config = dict(
    train_examples=101725,
    crop_scale_min=0.4,
    horizontal_flip=True,
    color_jitter=0.4,
    parallel_block=False,
    layers=6,
    projector_out=256,
    lr=0.002,
    eps=1e-08,
    epochs=23.7,
    lr_schedule='wsd',
)
Rows from block 3 of a small self-supervised image encoder, named by matrix and row number. Rows with one number belong to one neuron. Each number is 128 + 32 x the weight over its row's rms, rounded and kept within 0 to 255. All counts start at 0. Numbers have three digits each.
After each neuron's rows are labels from the 100 images, of 14976, where the neuron reaches its highest value: "colour at peak" is the nearest of a few named colours to the mean colour under the peak. Only what is clearly more common there than usual is listed. The data: regions of photos with short descriptions (Visual Genome). In brackets: how many of the 100.
# fc1: MLP up (model.blocks.3.mlp.fc1.weight, 768x192), inputs 0-191
# fc2: MLP down (model.blocks.3.mlp.fc2.weight, 192x768, transposed), outputs 0-191

fc1.159:157138129158140136210100144164151094137149139153085130158140157212071172155119109084197158195106159064155152130140127155164128125159119107133131151167156167163145150104145190130158119156075163196129101147140137160122134134157152094151094139146074126146155137169158130151140118137151149140115152090070143188157197124137156147145152151156104131151130165160150143179169129169135159136122146133104173134159158137153126127172110169177136179154137130065118134155166140153098127193109133063144157154162132153147147112081120100128134156177092158047100173086255158127158131130156140152
fc2.159:139133140127136124250041121130203133149129130136122128122119120243216133122133072024134131174126125134128120130138095112143126133132143128128136125131143142124132127127115174134127129128139118132132129128135134118148136140116116128118129076127162129074125144076255162130130123134125135124120126119128122128134070121129132138138139133140119129123164132130136146128128131090128134128125129129228131124140125133141135157190127129128118117121086154126129135129121133116177126255114138142133124127125134125095091135125117131142086127142125131128156132145161121151129122124117093130
colour at peak: white (49); pink (33)

fc1.335:150149202143148119127089153142091087118107103156083161154110124153135144116128081067173124135110141100157146178146178094151132133170153114180195154165166195137170127046135130109128145160147101152110172122107126152165134084157123067161111149102141108136126148093181127096136123127155153171097096082132133145052146106127131151168053161156121094126126084157154140109093175076123113123194130127135080106161147099131113143122161152139128184129101161106139095158132152159109116201047085132125151151112161155177163137163121100125151140139195084119080128218201151077144172124146131171
fc2.335:126113144133129118000154091136104125094130118133128138123114110093114110160159191197119153076158134157116118158112107120150151105136122125121131098117107095129141140146184097159153118156132129087123118133120131140151124093189172149158079149097171103199139138059020075120104129137141118143124107112127118120111142129137114135097132145137108140131153123147097128114138119093150097116144124127007111130147137115151137117055122127095129107154163230150131114099160138137100093014158119134130143118114126120097096129121097119110114143120111125167058133098046111110099130089122136121
colour at peak: white (73)

fc1.114:125155160110110109121201126127115159103102086116105166111124087112194149135144080128151122140174107115122122103097175114095189105128143099159160097127121172046129112056113158117104186120173129180100121114126110121110106070141120000125137099101121113110123095071128083114125158133119126107093116111112122067149123096031143111138074124131119119137182073124144098081126085097103062121178120102082115070124157119180108093107121213097106152112120091156121141124130137121138063142105078129101119120172120120121149194121122116117121123120148107147108080149144121085119186116077108078
fc2.114:139132202151132120090222074103075114094148136096140124122112137145024113129122107158126128089141108146132138104169161130106132127142099165129138126170156145095153141120076116109101140138124131141143144118119125101137131113189142113111121126057075126098125159079080128113148131129132147128141139144148135099144136129151141119186118139134123127139009140112137055099144114110149129154080133111168110117138160130130144070154142143141126182138124032128133138101115133144203255122096113137137124148140127113153135111144099122136144126098132122116185085116166127140111144155158199091
colour at peak: grey (69)

fc1.322:145125156132109146140124126149060077162163131144109103147155128215144148162144048089202126131140145109141176143074142132136146097158120119152134123139140100175143118030130175119149093140103152160118179132149124149094107114129181068142111134088089136122162109122101156127153119133137154151088108157094168111203165138122225125157137137139082090175174169142158156114136139117139138145132126153171152125154131103113130137096088130187145194152124042060085157140185155137170194165068126056133137140149098140162126132103146128144180133129143157102110145127203139118160164096152162174
fc2.322:138118148109155163164146124142204136106148126136128151153102096179141103128097173000126132145122155111124104118132117127139167130098107150148125137127173201159168097147197183159159124147132081170138138133126135110112138083112155116135068121121180125176126123122228183101130130119116097160127104089098146134155088138129148144127098146150141109130150143098156157115117113056146100124128091132174153099076121140134147168142125122107109137143155192159135157193130111101109095158116113131142138143106092134080134159074107164143047106125123123111021162121149105174198133093149083142
colour at peak: white (56); pink (36)

fc1.263:152154137150149137213090140156146109134143139147091127150132158227065170151114097069203157197118150063148129132141124147162125138153114116123125148161149170154140144097147191117166122150072164185137101152144132152128133134150152104147095126145069118143153130159160117150133131142144142137106149083052141200156184121148155143136151148149105128150122160154148129175170128167129160139108146131106161129150147147168124134186105166157133179150132124083131133151164136146100120198094128077142151150157138147146142115082113091125131150190098158044095171092255152124155117144150139160
fc2.263:138135131126153124247047129130172134141128134125129124122118125255216136127135053019134133171127122133130128131123077121144124132136149132129137130128146133132124129126087203127130130122137115133124125125135134121129130139110120124123122099120169133081133147091255159129130129135130138119123126118126124130128093114130128136133138129136122128120171125133137146125126129088128137131128132129204136125142123130135132158175124128131115120126078136126130134129126131118176116255103135142135123131129141134115093128121122126143090130135130131125140129146159125150134125126116092130
colour at peak: white (58); pink (29)

fc1.3:149102160114076152118204131145076025147162112146150138127111096131103173173133097153123118141136145119143204123062150139114132114157143195146132120137141111156162118051035157128199146137138161119138191132110104139155133125139129112141142176112039116147149103111124120129133093125143159138096076180122150096061148129101186132174076143170138111185115116143127148115141112126124111134137149066163133125153150112102144164109100133176150146139087062065157123143143141140127186127122113064124142138186134145220128129136132116122179120105153139122188135137141139105167140120159124023
fc2.3:116133089142076137205070173181135108039119134136133182122104158174122135116109098099124136141129147107110127186203134123100117133136093129123131175111101177128130095106121252135115151127121129161121129127157136132059112151130087114148102195192092116115089091111125115138105119137140100167136127123111124144104106127107145101137145129131139117137123102094129118153126068111129112120112081154148171109109109113139131049249193126156152099108160164137111132148119126134125054097167159137124164125097087129089058106091110139143055150109133127090050128179129115112119100143142218108
colour at peak: pink (32)

fc1.44:145098147149097116023123177157164141142149085149155187148087107116160114106137155146101102101141135159136198152153122075073152125136162085183139099085133104115125145120152110168154136134187123154058135143116080145149122108149126118146127132075170122140108146087103119094099115109138123148190126202178119117113115110085079139124081131141143109136147126150081184184079169083136095148217122164147122102140192126096092130113143192123150108143090076106099136141131089138175140091088215044115136135181124131161160131185134155158155120113181108192160154158128138154150148110138097136
fc2.44:159126093113117119184163118112187140175151110183121109125123108172147136130110141173173156173130134161151131107055087131096129106095110148139099109075059124073125116147091229067141142163166139084132127114126128144155104151115119098128173146131097143071121143162152106130130123133152139087130155111143128154169057135120143150105165118117128138126115128148127127160103130060143160155153085116162132146159116159143167123172139096136137127150124104124141114084089116162077094210089126131115161145100102136117116116135152126154000142159130165141253152126152155140163120108097140135
colour at peak: brown (60)

fc1.582:119125202117090122060153143112136162161136098112147118129109078111155083134117104119072150157106138141107175101090115099138150146102166169112123091057117127078103136014135082149147249108191114065146122113127112124123121108102131119102119136074128113130146072125128191086135140121120130150121050125137161152105117150107179107139078109130166056152102130113150152194045129103117102108125152158189129123117104117120118136165133104077166121129141088111134048114119105120167137124068131099108107109129127119153111140103118159144142092128164129169200154152156119093088113142109209107
fc2.582:143138208088074095045052097147000128177133108131126140141099133212122116127127143203117162060105155126141149193135138136114093114102128083123107124167128093148123122075095104116161137129124113091100139152100124163114123106085144120153143152071113085133119128189102153130136146118149110086147107106160134126113100122144143151158150126116153160121070122108138123120110131058157133140139121144110123146140114165140110151126105139080110155116072076164112133102161121142139163103064164132106126108143209117137114089145133144123019146167157108138177105082165168132141114127084082177
colour at peak: grey (67)

fc1.98:118101076139195077118020131136151139113162152119083144124135130173167123106135170169155129072149106142118160236143056121106158148131131135183208116141134103094116137167167098132119145122149105122143163138102135124128152094126101047117127095111126122111099122071083061099159113094127122163147166142096127140078138074170066129130075120119142133098105088124143106183108139098131080148179144156121118149137122109084097140132165150168101104098157159061182121120090109122154079139102144129124117120148126125095119123155177136124131130132133123131028167136161116149127197140121100227
fc2.98:137142087103000127151093123123085111090137134136131107140137114090117133116126058061118122194145121129138137121124165117103115134122045125128136139126092146132087113133180169116124132126137127042135126135106129130112119154165118138134145036087116100205114100247235099160140117163133114128128109152133142137140029122162122085098124130113112111128250124123132171131143114180134127121126142141115142133115135138125140149104125127120123134141150121102116121126134120123146123135164134136123094144133182120108071139128158135105128129094132121128152116119101141084113150112138130124
colour at peak: grey (60); pink (26)

fc1.581:132149170131206132144031113129072185139134151134049078120127145187132133127108069075134141116120149085132105182136130118173122168132103113132192139167127196143135128079064106106173194128144111173152156110121135136086170058119120103129124120110168168141123137159155184111155137098135139154140122078137113172041124074197124124146127131126077151084099110130143102151114163071156121121129123146103102121131130105132130139154150063114130156131087150146106067128111162130127120209048173156140125137091125134060133134089133121136128132152146113114102106195208129120112122151145178146
fc2.581:120131082112087123025159143109186116092103149116097165120128118130157101144093231190124150146159126130100142144146102097130127122147117125110116132154127062124161133146160168090146119137116165075104138136118108150145106098178149111121082179142146100176131150105072049118095137118138108143136120117132151117119133156143115112112122128136142129131144138147091095118145118227144076155136133128037137135106136125166122081122124146129130118125173241119136143113096130117109016091217110126111149130114063144085139157120113146130164138122125153149057123119043120089124110111127211145
colour at peak: white (69)

fc1.698:139056069141133114169117130141224138151158158144063128140189116096158111131127170164129165154068137103133137076135097158168171157135169127083136151169135152073118159155178120138097177139121138176166071153107142143146161170152154082135103125137176126167120139159157099110178091137133127137131156100159166141116146140060099142160158140133091156126218180145125132219136122150154060127093154139078179148144172161093141136154123180156150131144145141100165054139138108136090131177120117061157141140193109136088137137100119139183102156151102168106152182092157139142140158087107157131
fc2.698:130127153139115141126173126149198137177132118116137137121116124080135146142150255058146123163121102136142138115098159153117150123096058125134113118116117113121165134125217034116132119121108144116120137120141125124192134137081139141150141037075132111148128118176177073111119139130119109128136138109134132150151121136134115119012112124133114104108104115128143158129128125086122156130150122116252101112145128157113084155113137119127136125126150211135116119121129143152000126169116096118115130140128107110051134091141149127136142129130126091139170120112138133121126107125123114123
colour at peak: grey (62)

fc1.749:133068182136132141089199159146115088133169130135131144123142114075113192132143145186068130121133140143140214142120132110120130072156137180154155116157138108132155121095092095133164119137162117135141211128124137141182091102114145078126145178102090157145143150115068160123127095160135145173139079215160136065091159107096113132155108139139109155203133132134129132127128110104132073160150136132182109112133142114100139177049126136160160119132120132065147151137112155136136193081097122099119134135176102135205122135190132124135183139086181131126177134158133132137132173115187140014
fc2.749:131132017137130117183151153153141106097137143170148153111149149184137123111130074148148119158122111120119133175127154151108127126094043118150128108074075187122170109073089222201110116118118109099095140156138139137084081148145130098145124229187077135124108103125088079124124124152178152116139159110101096173129062127147116120112129149122135130150134104114140120151128105139142126132119166105145136162095119124151139045197141142146178108087176104123138115142135148145113070096183136142088159121115065082130122106105085134114037126132155176111074141148121146093118123139148215161
colour at peak: grey (62)

fc1.661:100091116104083149151134111103109068130147146096101081100149083138105106119153084087127096117093129087098187113125123118109183132113131132141155129107095140135093119020133149122140173098146100199125218114102115100098136127105131063103132136119122146108133116112117182096137116084093106167109098101116136157111124069067151102117137109095109095107169169103097157218123146139126092127117152154125155167097154085073116116127124157195155173123071087123091057096186144090168211173125164072113103102172097095108108150095128113141168090118105122112154166103168100141157186073154145140
fc2.661:148121120176126128139210179151160141117119107127157121116152116090159094121150123052095113091132124125132113102094084150131143098119041097133107138099165153136109155135198164183095142120109140152139135147141132102156128084090083131162127126118081130121104133165095098131156136107104100182114115144099124105131067158109147147026131122143143132142134160153180123117140121054163145140141156117175109121080137154154109094194146099121113135118230143140152107136101123113000000064118095116141154107136104135093119136134134110172088108122128082110068114104110100113102118119132127102
colour at peak: white (51); pink (38)

fc1.34:130059169135092148112179156152132081155109116150122116161165123111093140134153124077147118154133145123141216126128191111119136108152141147143167135068143175161128126046133135152146157139143135141103175125086113136165087107154143068125101165095140134169135163124137160113112148087140130169130105137200121038126152129109118141149078127152136073137161131146109153079125165099138107137166104154185138172126159083076116142034133160181136164138098112066134136137101163147198229168100100066119128129158127135154149099152165109134175127109154075129149131127138131088174189062163144088
fc2.34:144134095129161107037144133106047115126161125196169163119100113161140116141111153149121134131099092111110078120097097207126106149092127102092103088111134175096113085122139144133152111151151106085150119106205112150166096108068142119121122229147134167140085121052083132116129113135087101092198138113134121192137117163123102117050148126104109134134119150163121133127111078096143116114103111109146106188069089136141125110188142114128161132136169121121133096092116108109074074058134145152109155083152130121156143124109157180120005116148139131099104172139084106145133074114156093134
colour at peak: pink (34)

fc1.163:134158156132170101119124126133069165100127130138129159128092135197085137127118107042198116150133111118137094133136166120124106167126123101166170109124140212179154112061092196102151183138129118144116168136103118133137131061134130144150119112102105127117119114084191103120124129144139134167145079092140121151059140078179156141146099136124150095139081078138107111070111196079132139141178121137101043119143138127130110182154135082101114166132082094141117126134103121138134136187023081134113137139100159136126148127150132106128166130138207089111086109211212137074102105142137128150
fc2.163:124113144114137124106158122120218120091116129118112132153096131061196093127101180115110122146121102092135131130136086118100150106156157133138126134119151060134169117137238060112140124125108127108124124123124141140176124117181149127142060037169255143145174128135113110123102119102138128170142134150134156117119186121114128131090111129137146121121166126118132124141140135170113122125136091139062136133128131135117123139073140128149136100170193255144133124113125127134105026059125113127150129141126083133100153134104111135092105134103142147130115109115109130143115131118129110131
colour at peak: pink (39)

fc1.227:124141154100175111085139125120089106165135109122148159136119098162164125140123168205157133022184139138119110166080090105072147063141103139098131105128126109153135130164023120145102143125154138072131130131103099119143111084121145153123131113105071111137131147108033089081148103090122126124228094193105148071167139138174128118135104127136109095120170147124111165131109113112115155100099132141131124091118150133155121098057107163122079117122103028101194136127047072125135112112103177071102123121160165124145127113157152146154183108102136092146102104140159120176110097109155097141
fc2.227:138112062147063110203179068131078149120089139112117199129099134122095139142121041184149098121114154127097111138145217131102101159177072139141143114153084162101135132118120204128132110129116116133128125111171085130121115113128115105151130160255136123038131135148054106125129131130160112144121133118147141097097110108129116121147154143137138147135195150121148085113147151173156140148124125118137161205150130115164161079131166155129133136132144092168119140111130147131139145107181170129134110093149188129250150131107081135146076124108121161137150102115111140121121119102142202086
colour at peak: grey (64)

fc1.543:141099103141109137098132135143157095128172131137087175138128112136117145075137114126113108121074129117137208150120121109102182138128126139165187115099151115121141163093133113136136207153174095119155156134128138137110121098142066060142106169096190098128091177124135093090112100102150136162130088147146092154099135073129067138134101137150133122130102103152123135220083130071118076194193172207086132157144185075091127171123203187193125131147134187097155092144116129155161125155083130100160137138152094146127143116154184126101148124187168072168157117155156136125156209137154164138
fc2.543:166118082086127123085152106117064164189131102158125100136146115223110144139117181147188163134106112097142127131093132178091137108122092136157116127046115153113121118137072172121142114136123139080120141100119120145099131166091143121111130206080121165202094094202123137135105100157127163081140121071156141132135101128108148151078144126112116152120068146135110109143120137038155167138160117155154106188155122130128166117133118139144117119146138095116130113115124090159093136161107135102115129128112177110145171160160109135163000156163144147168179129132096135139163134087112143127
colour at peak: grey (66)

fc1.185:121089154131077157133126144125122088124115117127131100128129097184109142131147085033168088144086127105128170122133159083113146126148129137166182119080128178158126110014121200109178166121142119169133170126134130140125119094119139091122109156094116125115157117080192172104114106103127141212127069122143122140090125092114132132075095131117136060168163126123101127148125205109145115148158136163146112187141123115097093135155105144154152152144106126094087091122159156126149188199059114027104124124186145126152141145114108107106187111132178147120142155151197123066165155105160167154
fc2.185:116125157141133165093238157154090127088116067113160134140110139082151123122132111064103118097126121110131121108135068142157157109111041110111125142133160189153106110133169155129127147090154127134146112142127153124112129102094105136178081154110144143172135140110103177141152132110098118145139144117103108079109088156116149135079115112135115126137084150126173081129112130051145162129113138130158098102113135145145176120183123132090116116137252145124118133170149130143047019036111086111151157103125085170121080141112114138140030120067143110130057107099091144084151118155135123126
colour at peak: pink (45); white (31)

fc1.360:119064074096097140115140096117106127106142131115093101123111113183180138147139093125207096114114120125123210133084084122116183177146102131155167162170124122141111095077132161102118164124134101198130132096141162126085154137130146096131121112122087160130161172080109136079112100014119134083113119141043147121120133126066175131125113129116086035080144104119160151217100145140106107145157129099120123108118141086108124096162121150185134121117117031084103122122150112121158075136150151100116121116133129121060138128137135163092151114106092131162122159106111120158138157098106084226
fc2.360:127154107083174120136167102143147120116155144120111144138125126065137142115136082206093135159110107118149130129102131131143117144156202140159121139075096110134168098106212077108123130119124118188130127155123150131114137106102157116124121000166183155135137088248044112137116135095120137133100164136105123112134216108121120102065138135087125119116211122120130163141125126143132093126092143123093098144139126081162120128066130133123138123141062231121126146129108135117127061107153147121114109128117119098138165144101118117116086099142127127129255124133090113110129118149144130148
colour at peak: brown (80)

fc1.248:115118084137177117136152166099090095108140138124003133120183143126181133143138140193146140019133126098120134149068094126141144142131097099129165153151121111126103131146103099117084139121143112141139177110124155119082137113147140052120143081123128163140128178138004145106131111054121120075173143177070145074173136106128184123119112127112102144086127128114155128152123080114097114101160123119119140129108117104127078130071133134178105132107145073071146152119102114118144108089076177168116115119111048121110121138120133147127158129098103139107099147124202122214134174097131109176
fc2.248:133121040144105119151112145129117115149134125156125146084129158255172126115107015065125112182132126126124137103128205151120121116120115138150123144078080133118157147099162203147120139141120160057124128121152137141165144120126133121113145138108119132130117113153211064126134108126104129097133111150108115151101161147104106124144118137128141063147202129115118054137155132119139101111128143112174115161119137104131112058168137141131150134120151021126118117134133121128119121255170143120120118108129133133157131157150111126095096117114138135112206121108093125109140145129143102142
colour at peak: white (75)

fc1.723:130131068127089112088107159106148054151099095132110155132123073171141127111118161081133104093072118111133162129119140079121143035140117101152123128075129231085129168063175148140127243124188098095113192110134142116129144074148122110134154136062173107113143128120135091042142074091132130189128096126128126123123114156109157123110102133128118099128136131127204156154056146084094100114132162173079116065128116110146108087147158154157121125084084172099162071135106089129134122145102101117114130127139138135159133142126147117118169118171145084200073107145129131152103166158130116129
fc2.723:067117100118008124054143141124148149124117119123124124138129139158149144154113121105123122162111120118136118122130235146156127150192181158087104143070088129104104119152130117115124133093134146047131096186145130107171140144099152111128117140121176139147129097055093103108143104155133118120147156123125133146132139149095110088130157141086110125164122110177118146117142137131106137098103131134174136117114115097160112064220141095124136153171203025138128140104151147126206205165226127120158097158155185128202096139105140157114129127137123078140127136122051157144155140107130102147
colour at peak: black (56)

fc1.470:127143109128136149144111094142116104165133109134126164097137089125164081111129122175122103100131103190128123131193163113118146143122112119136135170246125133129190131113180144197052108133124096161082144173135103135159103115120084100156120144105141143118087107048117127100170138129138145185129132122112174137131146116120161133217161131134172118122080133140124076104146152176084124114045100087104089141145150208153155062131152144124099127069128130143144131123139113139141142123150081140050131143076167141060139114151103120135177131077066123113083101054115131098151159116211121086
fc2.470:153157120146133127136148114151145149148106111119172117130134116108122126148110159142131184190111142147157131110028115146143150110081144136112135084111157188123130136151114153222121123127154115162113131123143147183081095226138151121106124117090113184120059106143133122120136170130123119116139070036139120129115074114120166081067125150117108219118131124156076198200133066122109131136147153105127120113190122135150129123121221126039115113139124109117141110101140129173096119139139105138128187067177125105120100162170064173140103174128148077150178117115112103089151098140126149151
colour at peak: black (75)

fc1.442:152129171094128101145035100141084114142119076118044103122097119151154124130124080102139094115112137099142164201178150095153131135164130167172205149134134197102133119089158085138133170134161110142108173096069135138153119080149115069136107143106153125114135131076156119095155120098142162161121120049137122144045147113119122121182061134161120145103141091125175136150083148064154088135171131094125113101141128080121168097132168144130113153132092175107102087134136136141118148231064084136117125126109154143109138155142122112124145110134160078134092108224190134113160183115131143156
fc2.442:123119108170054117000192094127110121062121144129144138115126097111101103144135174203150125130130128160122107117094192131146158128124097096107116114107078110130128140101146148153137115153140159104164114123118109158119105156182132163147103161085116078226124127104054076151093126144142126117107080102127128101110133135143093124143157120115104132144146127199099134138124118110154100142152168119068104097156132128122136090084132130121146116117188180112136089122160169143118112031198140115079120113111111110073099124165112114098112156161106141161086150131044150073081114089104185122
colour at peak: white (77)

fc1.467:152098133150182106125049153154117138125152136154087171156126139210110167144129153167171162093142139132146151216119067120131175160156154147154184135138168113125167148134129139145146138160136149129141151163102133152144181107162098048155129107113072104136129131120097051131168110068149142164166168143098161152113163081184086150174069153154149147130078097157139130180154156118139118129164154138116135143164146148093103155145117131172092155134150136059213142152089127155127087137120141086128154154172134147115158097157198134124117156141119128124056136117134153157154200131173086217
fc2.467:115115120111000118194103168121115117107139130147130108150146114006107119137127077118145114190139127144124125120125161120097108112119104145126137141124098111132097101165201080135148124138112123036143140123123113126148138163149137145126149000110120118155142065233234151142136119119128127124132118128132127148142094141129097102117106113118122119131255125131111185142130123194138132119147117141138139140094135133119147159126123142123101126125145137115138129143130136109136157135136111098156101119125182134160038120128160117132127115109121132123181137136149149117113124122165081119
colour at peak: grey (64)

fc1.198:124015133108092147080163112129122113139123158109118116099137126168106147080137095130133134101092129134118201120071074079141167139148132116159096149128126083143115172044134145110141125118161098192139138130147124109090158152145115105114121117110081120115139124136083117105135130075119123151116092206073176115188133128054166119152119123113087085137108158117119154209115095139123147108166163168132149110118170116123138066147127136179139158089099074074125120114139138114185140090143181052104114113143083119096122128096159224112131113118102126174187150095088118176131141102181121210
fc2.198:143158130084131136104166108100192123112152127108150092135108136039182125126138118177123136160127109117130112146191160107123128107118094135099097142089087098139150125126221023151123125168118122168104125094131137128113138100125126130138126034183205094117132100128080132115103150115105127091138151175138121114164161111118127134038079146122136125119180130148119157151136106183121132112109134127088113109080128135119095164110142128137164132125182255152118143129111133075124013094200150131128115148143101132061154128136118113120151127138149090151133139116064095143098131139116185141
colour at peak: brown (60)

fc1.743:122110135138104114083165163131147095134147108129111144122221127093078174169172150168080170077078133136120237133103078183148171130129152135091129128114115100090125155147144068162077109120165161165120198128111120130145136153150145104106105110119123109136132131171034125126139081095117118134188165191127183092165162151101113117150121118133141168144152160125190139193121062135143087091143157146155162107115182112132122178087102130197132082149181135087157144119117142121150173068133171117121122121175089119107104145108134141159102133092090122149159157090103119187106183117141128068
fc2.743:112106120175147120133197137099248135149142165150126104126127127035210129149132157162137158138138122118130111126159217117122133113112085132141124149148080099091123128144255058191127137116146136199111119145136152130166119113166093130109125045171183098133138123191061096122092094115147110153142123112120119149114102161114121118125173130100134149131106093080109096143136161155125068114121127143101145153141142143134163101186139149144136129107198152132127104148098116146064031056157124133116134127119114153128133132143119119090149146110126130129199125110114126115168135147153168109
colour at peak: brown (65)

fc1.724:111076096120163104053131100118100166087135150103064106120153103135161126144106118144133125096125097148117130137073135156100133142103098095129214098046121167118118075139136092119124204120189118109178147118140108113056100067096091051110132076059151166091082086123120115085144144105120110189200097112126137112123143098140130103107124106120117127156144127115134097178059113039093085109181086138105093106125116072131113135149127120128107192117139134123087089117069118121168168162091088123093114116111143121137122170102146164158139118102153088184075145156146116085112181113118161149
fc2.724:151132131126140109072110064088044143175111087147137114143142106180108134110120114105187149137153129119123127116165110153094153135149063133120116107035108177117125132128146098118137075130115158190095133119108120169119136169119144133126149100048162179192108088185170131115117174151145111094144126066193126169123148115124138116133132162135121178131081155154082122145104118024143127129140139171145097192154135138131143164141113123117126115138148121129105150104132132147172145179126121109098148125123232115115118164164116122162000133146141164200163143139098106149145108118133136117
colour at peak: brown (68)

fc1.182:129069070136053100111133107128149091127155124115072123138128095127135130119125139146125098089094140159125209153108133116078173111136145142180192122105123095145115144129114111172087210130167115097135158117104145124118145072143120080131104151089197115117149148094133147062110094052132142136121112119126104117134105108140093116141112141126170099090139105130123150207073152082139091180177150169116126173126130067069138145115187149239175141163127160060093102128113114135167123183105136066153126122140109134102135128159203141106169113152134094177138076156150128121123190097128184137
fc2.182:141137071114143130018150101109020117149129101152143154127124118195109151138096158133199136109108106085128112116093125157089131138106075151166131120064147163130149104105037227141142116104132088126143138130155147137079119142065174117112151251102156158178110101197087140117113132134153153115104126094160127150119122102111161112052118143116113167127122135112096126115101139105149137108144126143151108167153133126131152147095120147164131105140154118126131116135137108164081123115127163117149089118117148104182146163135113086157000134139125158166124110134063136141151133096144166131
colour at peak: brown (64)

fc1.390:126128153125155113098156131128058063142140153133070135135176113130158141134157119147158134062122138131133174155063126125124143084143123087139138124159139110144139124098126129133111107128139132156143225142132125133095099116097181021140145112098124132124126139117035163100156117140133123142135110180079176070150080108091191125096156132124107147138174182134156137087110106082101143116134130160194156146141107093118128149070107144180130163150117022073117162134148134138157205108042133124116138132147119133186126153102135129144165138092169117116075162166195135154165198100155104093
fc2.390:131123016151220172125160174138096106130149152166134111150137113192177149143126034017102146160144095123133117138091108138126137136102131127149127142032096135129190164086104212194125137123099152070166136121130112117090141131071152124098083154140169143140131140176162137111131119114114118108124137128126143134161164118123138144108120168147121094149161145125175109120144110095115100145124112127152135102160099108129108106159141113148132178136146127129155124124123111122121047210170084136098126149155061106131216126119116124095020121104134155120115145145079112149150147150130158141
colour at peak: white (70)

fc1.2:139105112146196091114010129147140140142155155138087149135147129207163140122135149150155163076138124143132139236124035122131179150141167153149169121131154104098136139139135114145131145142143129115166150155108133130127181111141111033137123106108111118121116103110100067114180125088135133181130171145088145167077149067190042142172092137142138145119119118142139102194133126103151111137123148161119149165165138138106117120147129150158097133114173162083202128140053134136146093131116149115134138140171135134106136097130186125132116142156132160133048131132138135143137197147171115222
fc2.2:129128112109000123214055125109098139094136109137144099144120110020116118109125091127125119184147126139121101152146147121093107136126067114128156138168069160142096108155176104123132143124120128081128128123128104128121116190141125131131147026131119108144151120252214158161157100140116139142126130154144129155130094125143121111119115118127109123131255126124124171139133112226143137113119128148135139152076125126106141173118155144115108122147134149100115120135135112124150139132138141122135111131118198132158063125148158127130135127114136147129140139128156164122129125123139101122
colour at peak: grey (62)

fc1.26:125095152139055165111140152137127078136155117124132160127145096142129127137132125078105090144076125124134172110122167114112127157125160140134135125051132141129141098040168143111209157123185131148141181149141100131149127133123149101129132158079136140126127099091168152092135102096139122174128087123169114156012102107064124134119118124127148102169159170130097134224107210086137108174141128122144128152162142125094126144130096105146156146138091103112101083129192154131128193151071146037117130131177128131151137125159086123165192117111206134157158157195164134074169154102137182106
fc2.26:135095097151102139131153148129132124135118138136135120127112142086169157142122071151156144170159146120164155125096063136102139135150099150128163092100086128145090112100149234172101120143159091116112133098138145147117117172089102149119131181173122142068112098147118122109112112092120180077116121095112138099141079140143105125093122127131100122114135100128123092125134128132116143164133127108136129139179131167123165031205143114107157137139199128135122103064128146125120036092183128109094148136093084131130061106123078134154000141137166119137177103133070125158085117140129239176
colour at peak: pink (31)

fc1.394:096131055101133087105172094086127171158139138098142150101139116175155110121125116066149113139126076172103090081056117152086145043105137070079110102124101121154090076123036168130047171102149121146151100135143160107099106099093141155101122129104117125083110149111154098076147121094111092093138056126122136077175108145129144113166183108089084087124149192105099092105083117089109140123076115148135115117110129122143132090160096123124145137173079091137112144104117072110137087198129097075118101107136112110056110120095151131154169126112131136176164083167138101080074093103115118083
fc2.394:137130099136000122100109121118064120021141122138130125114138110118114124118152024119125139136134129134104121109151182127092104135143073114115122121053056106132145129100124176099138132107132131102145126121134133102102140049182116142112131161139152138241108090147094123152126120136134115161116117131128116116119171149139093161148154136093126103107177145114111098112135110211145107135118114130117128136153139117155188023044163134124101142108174087113120142119129129092118157121239129135141096101144186151184138152125145121167106147094116143118114108134068115129107134127129148106
colour at peak: brown (69)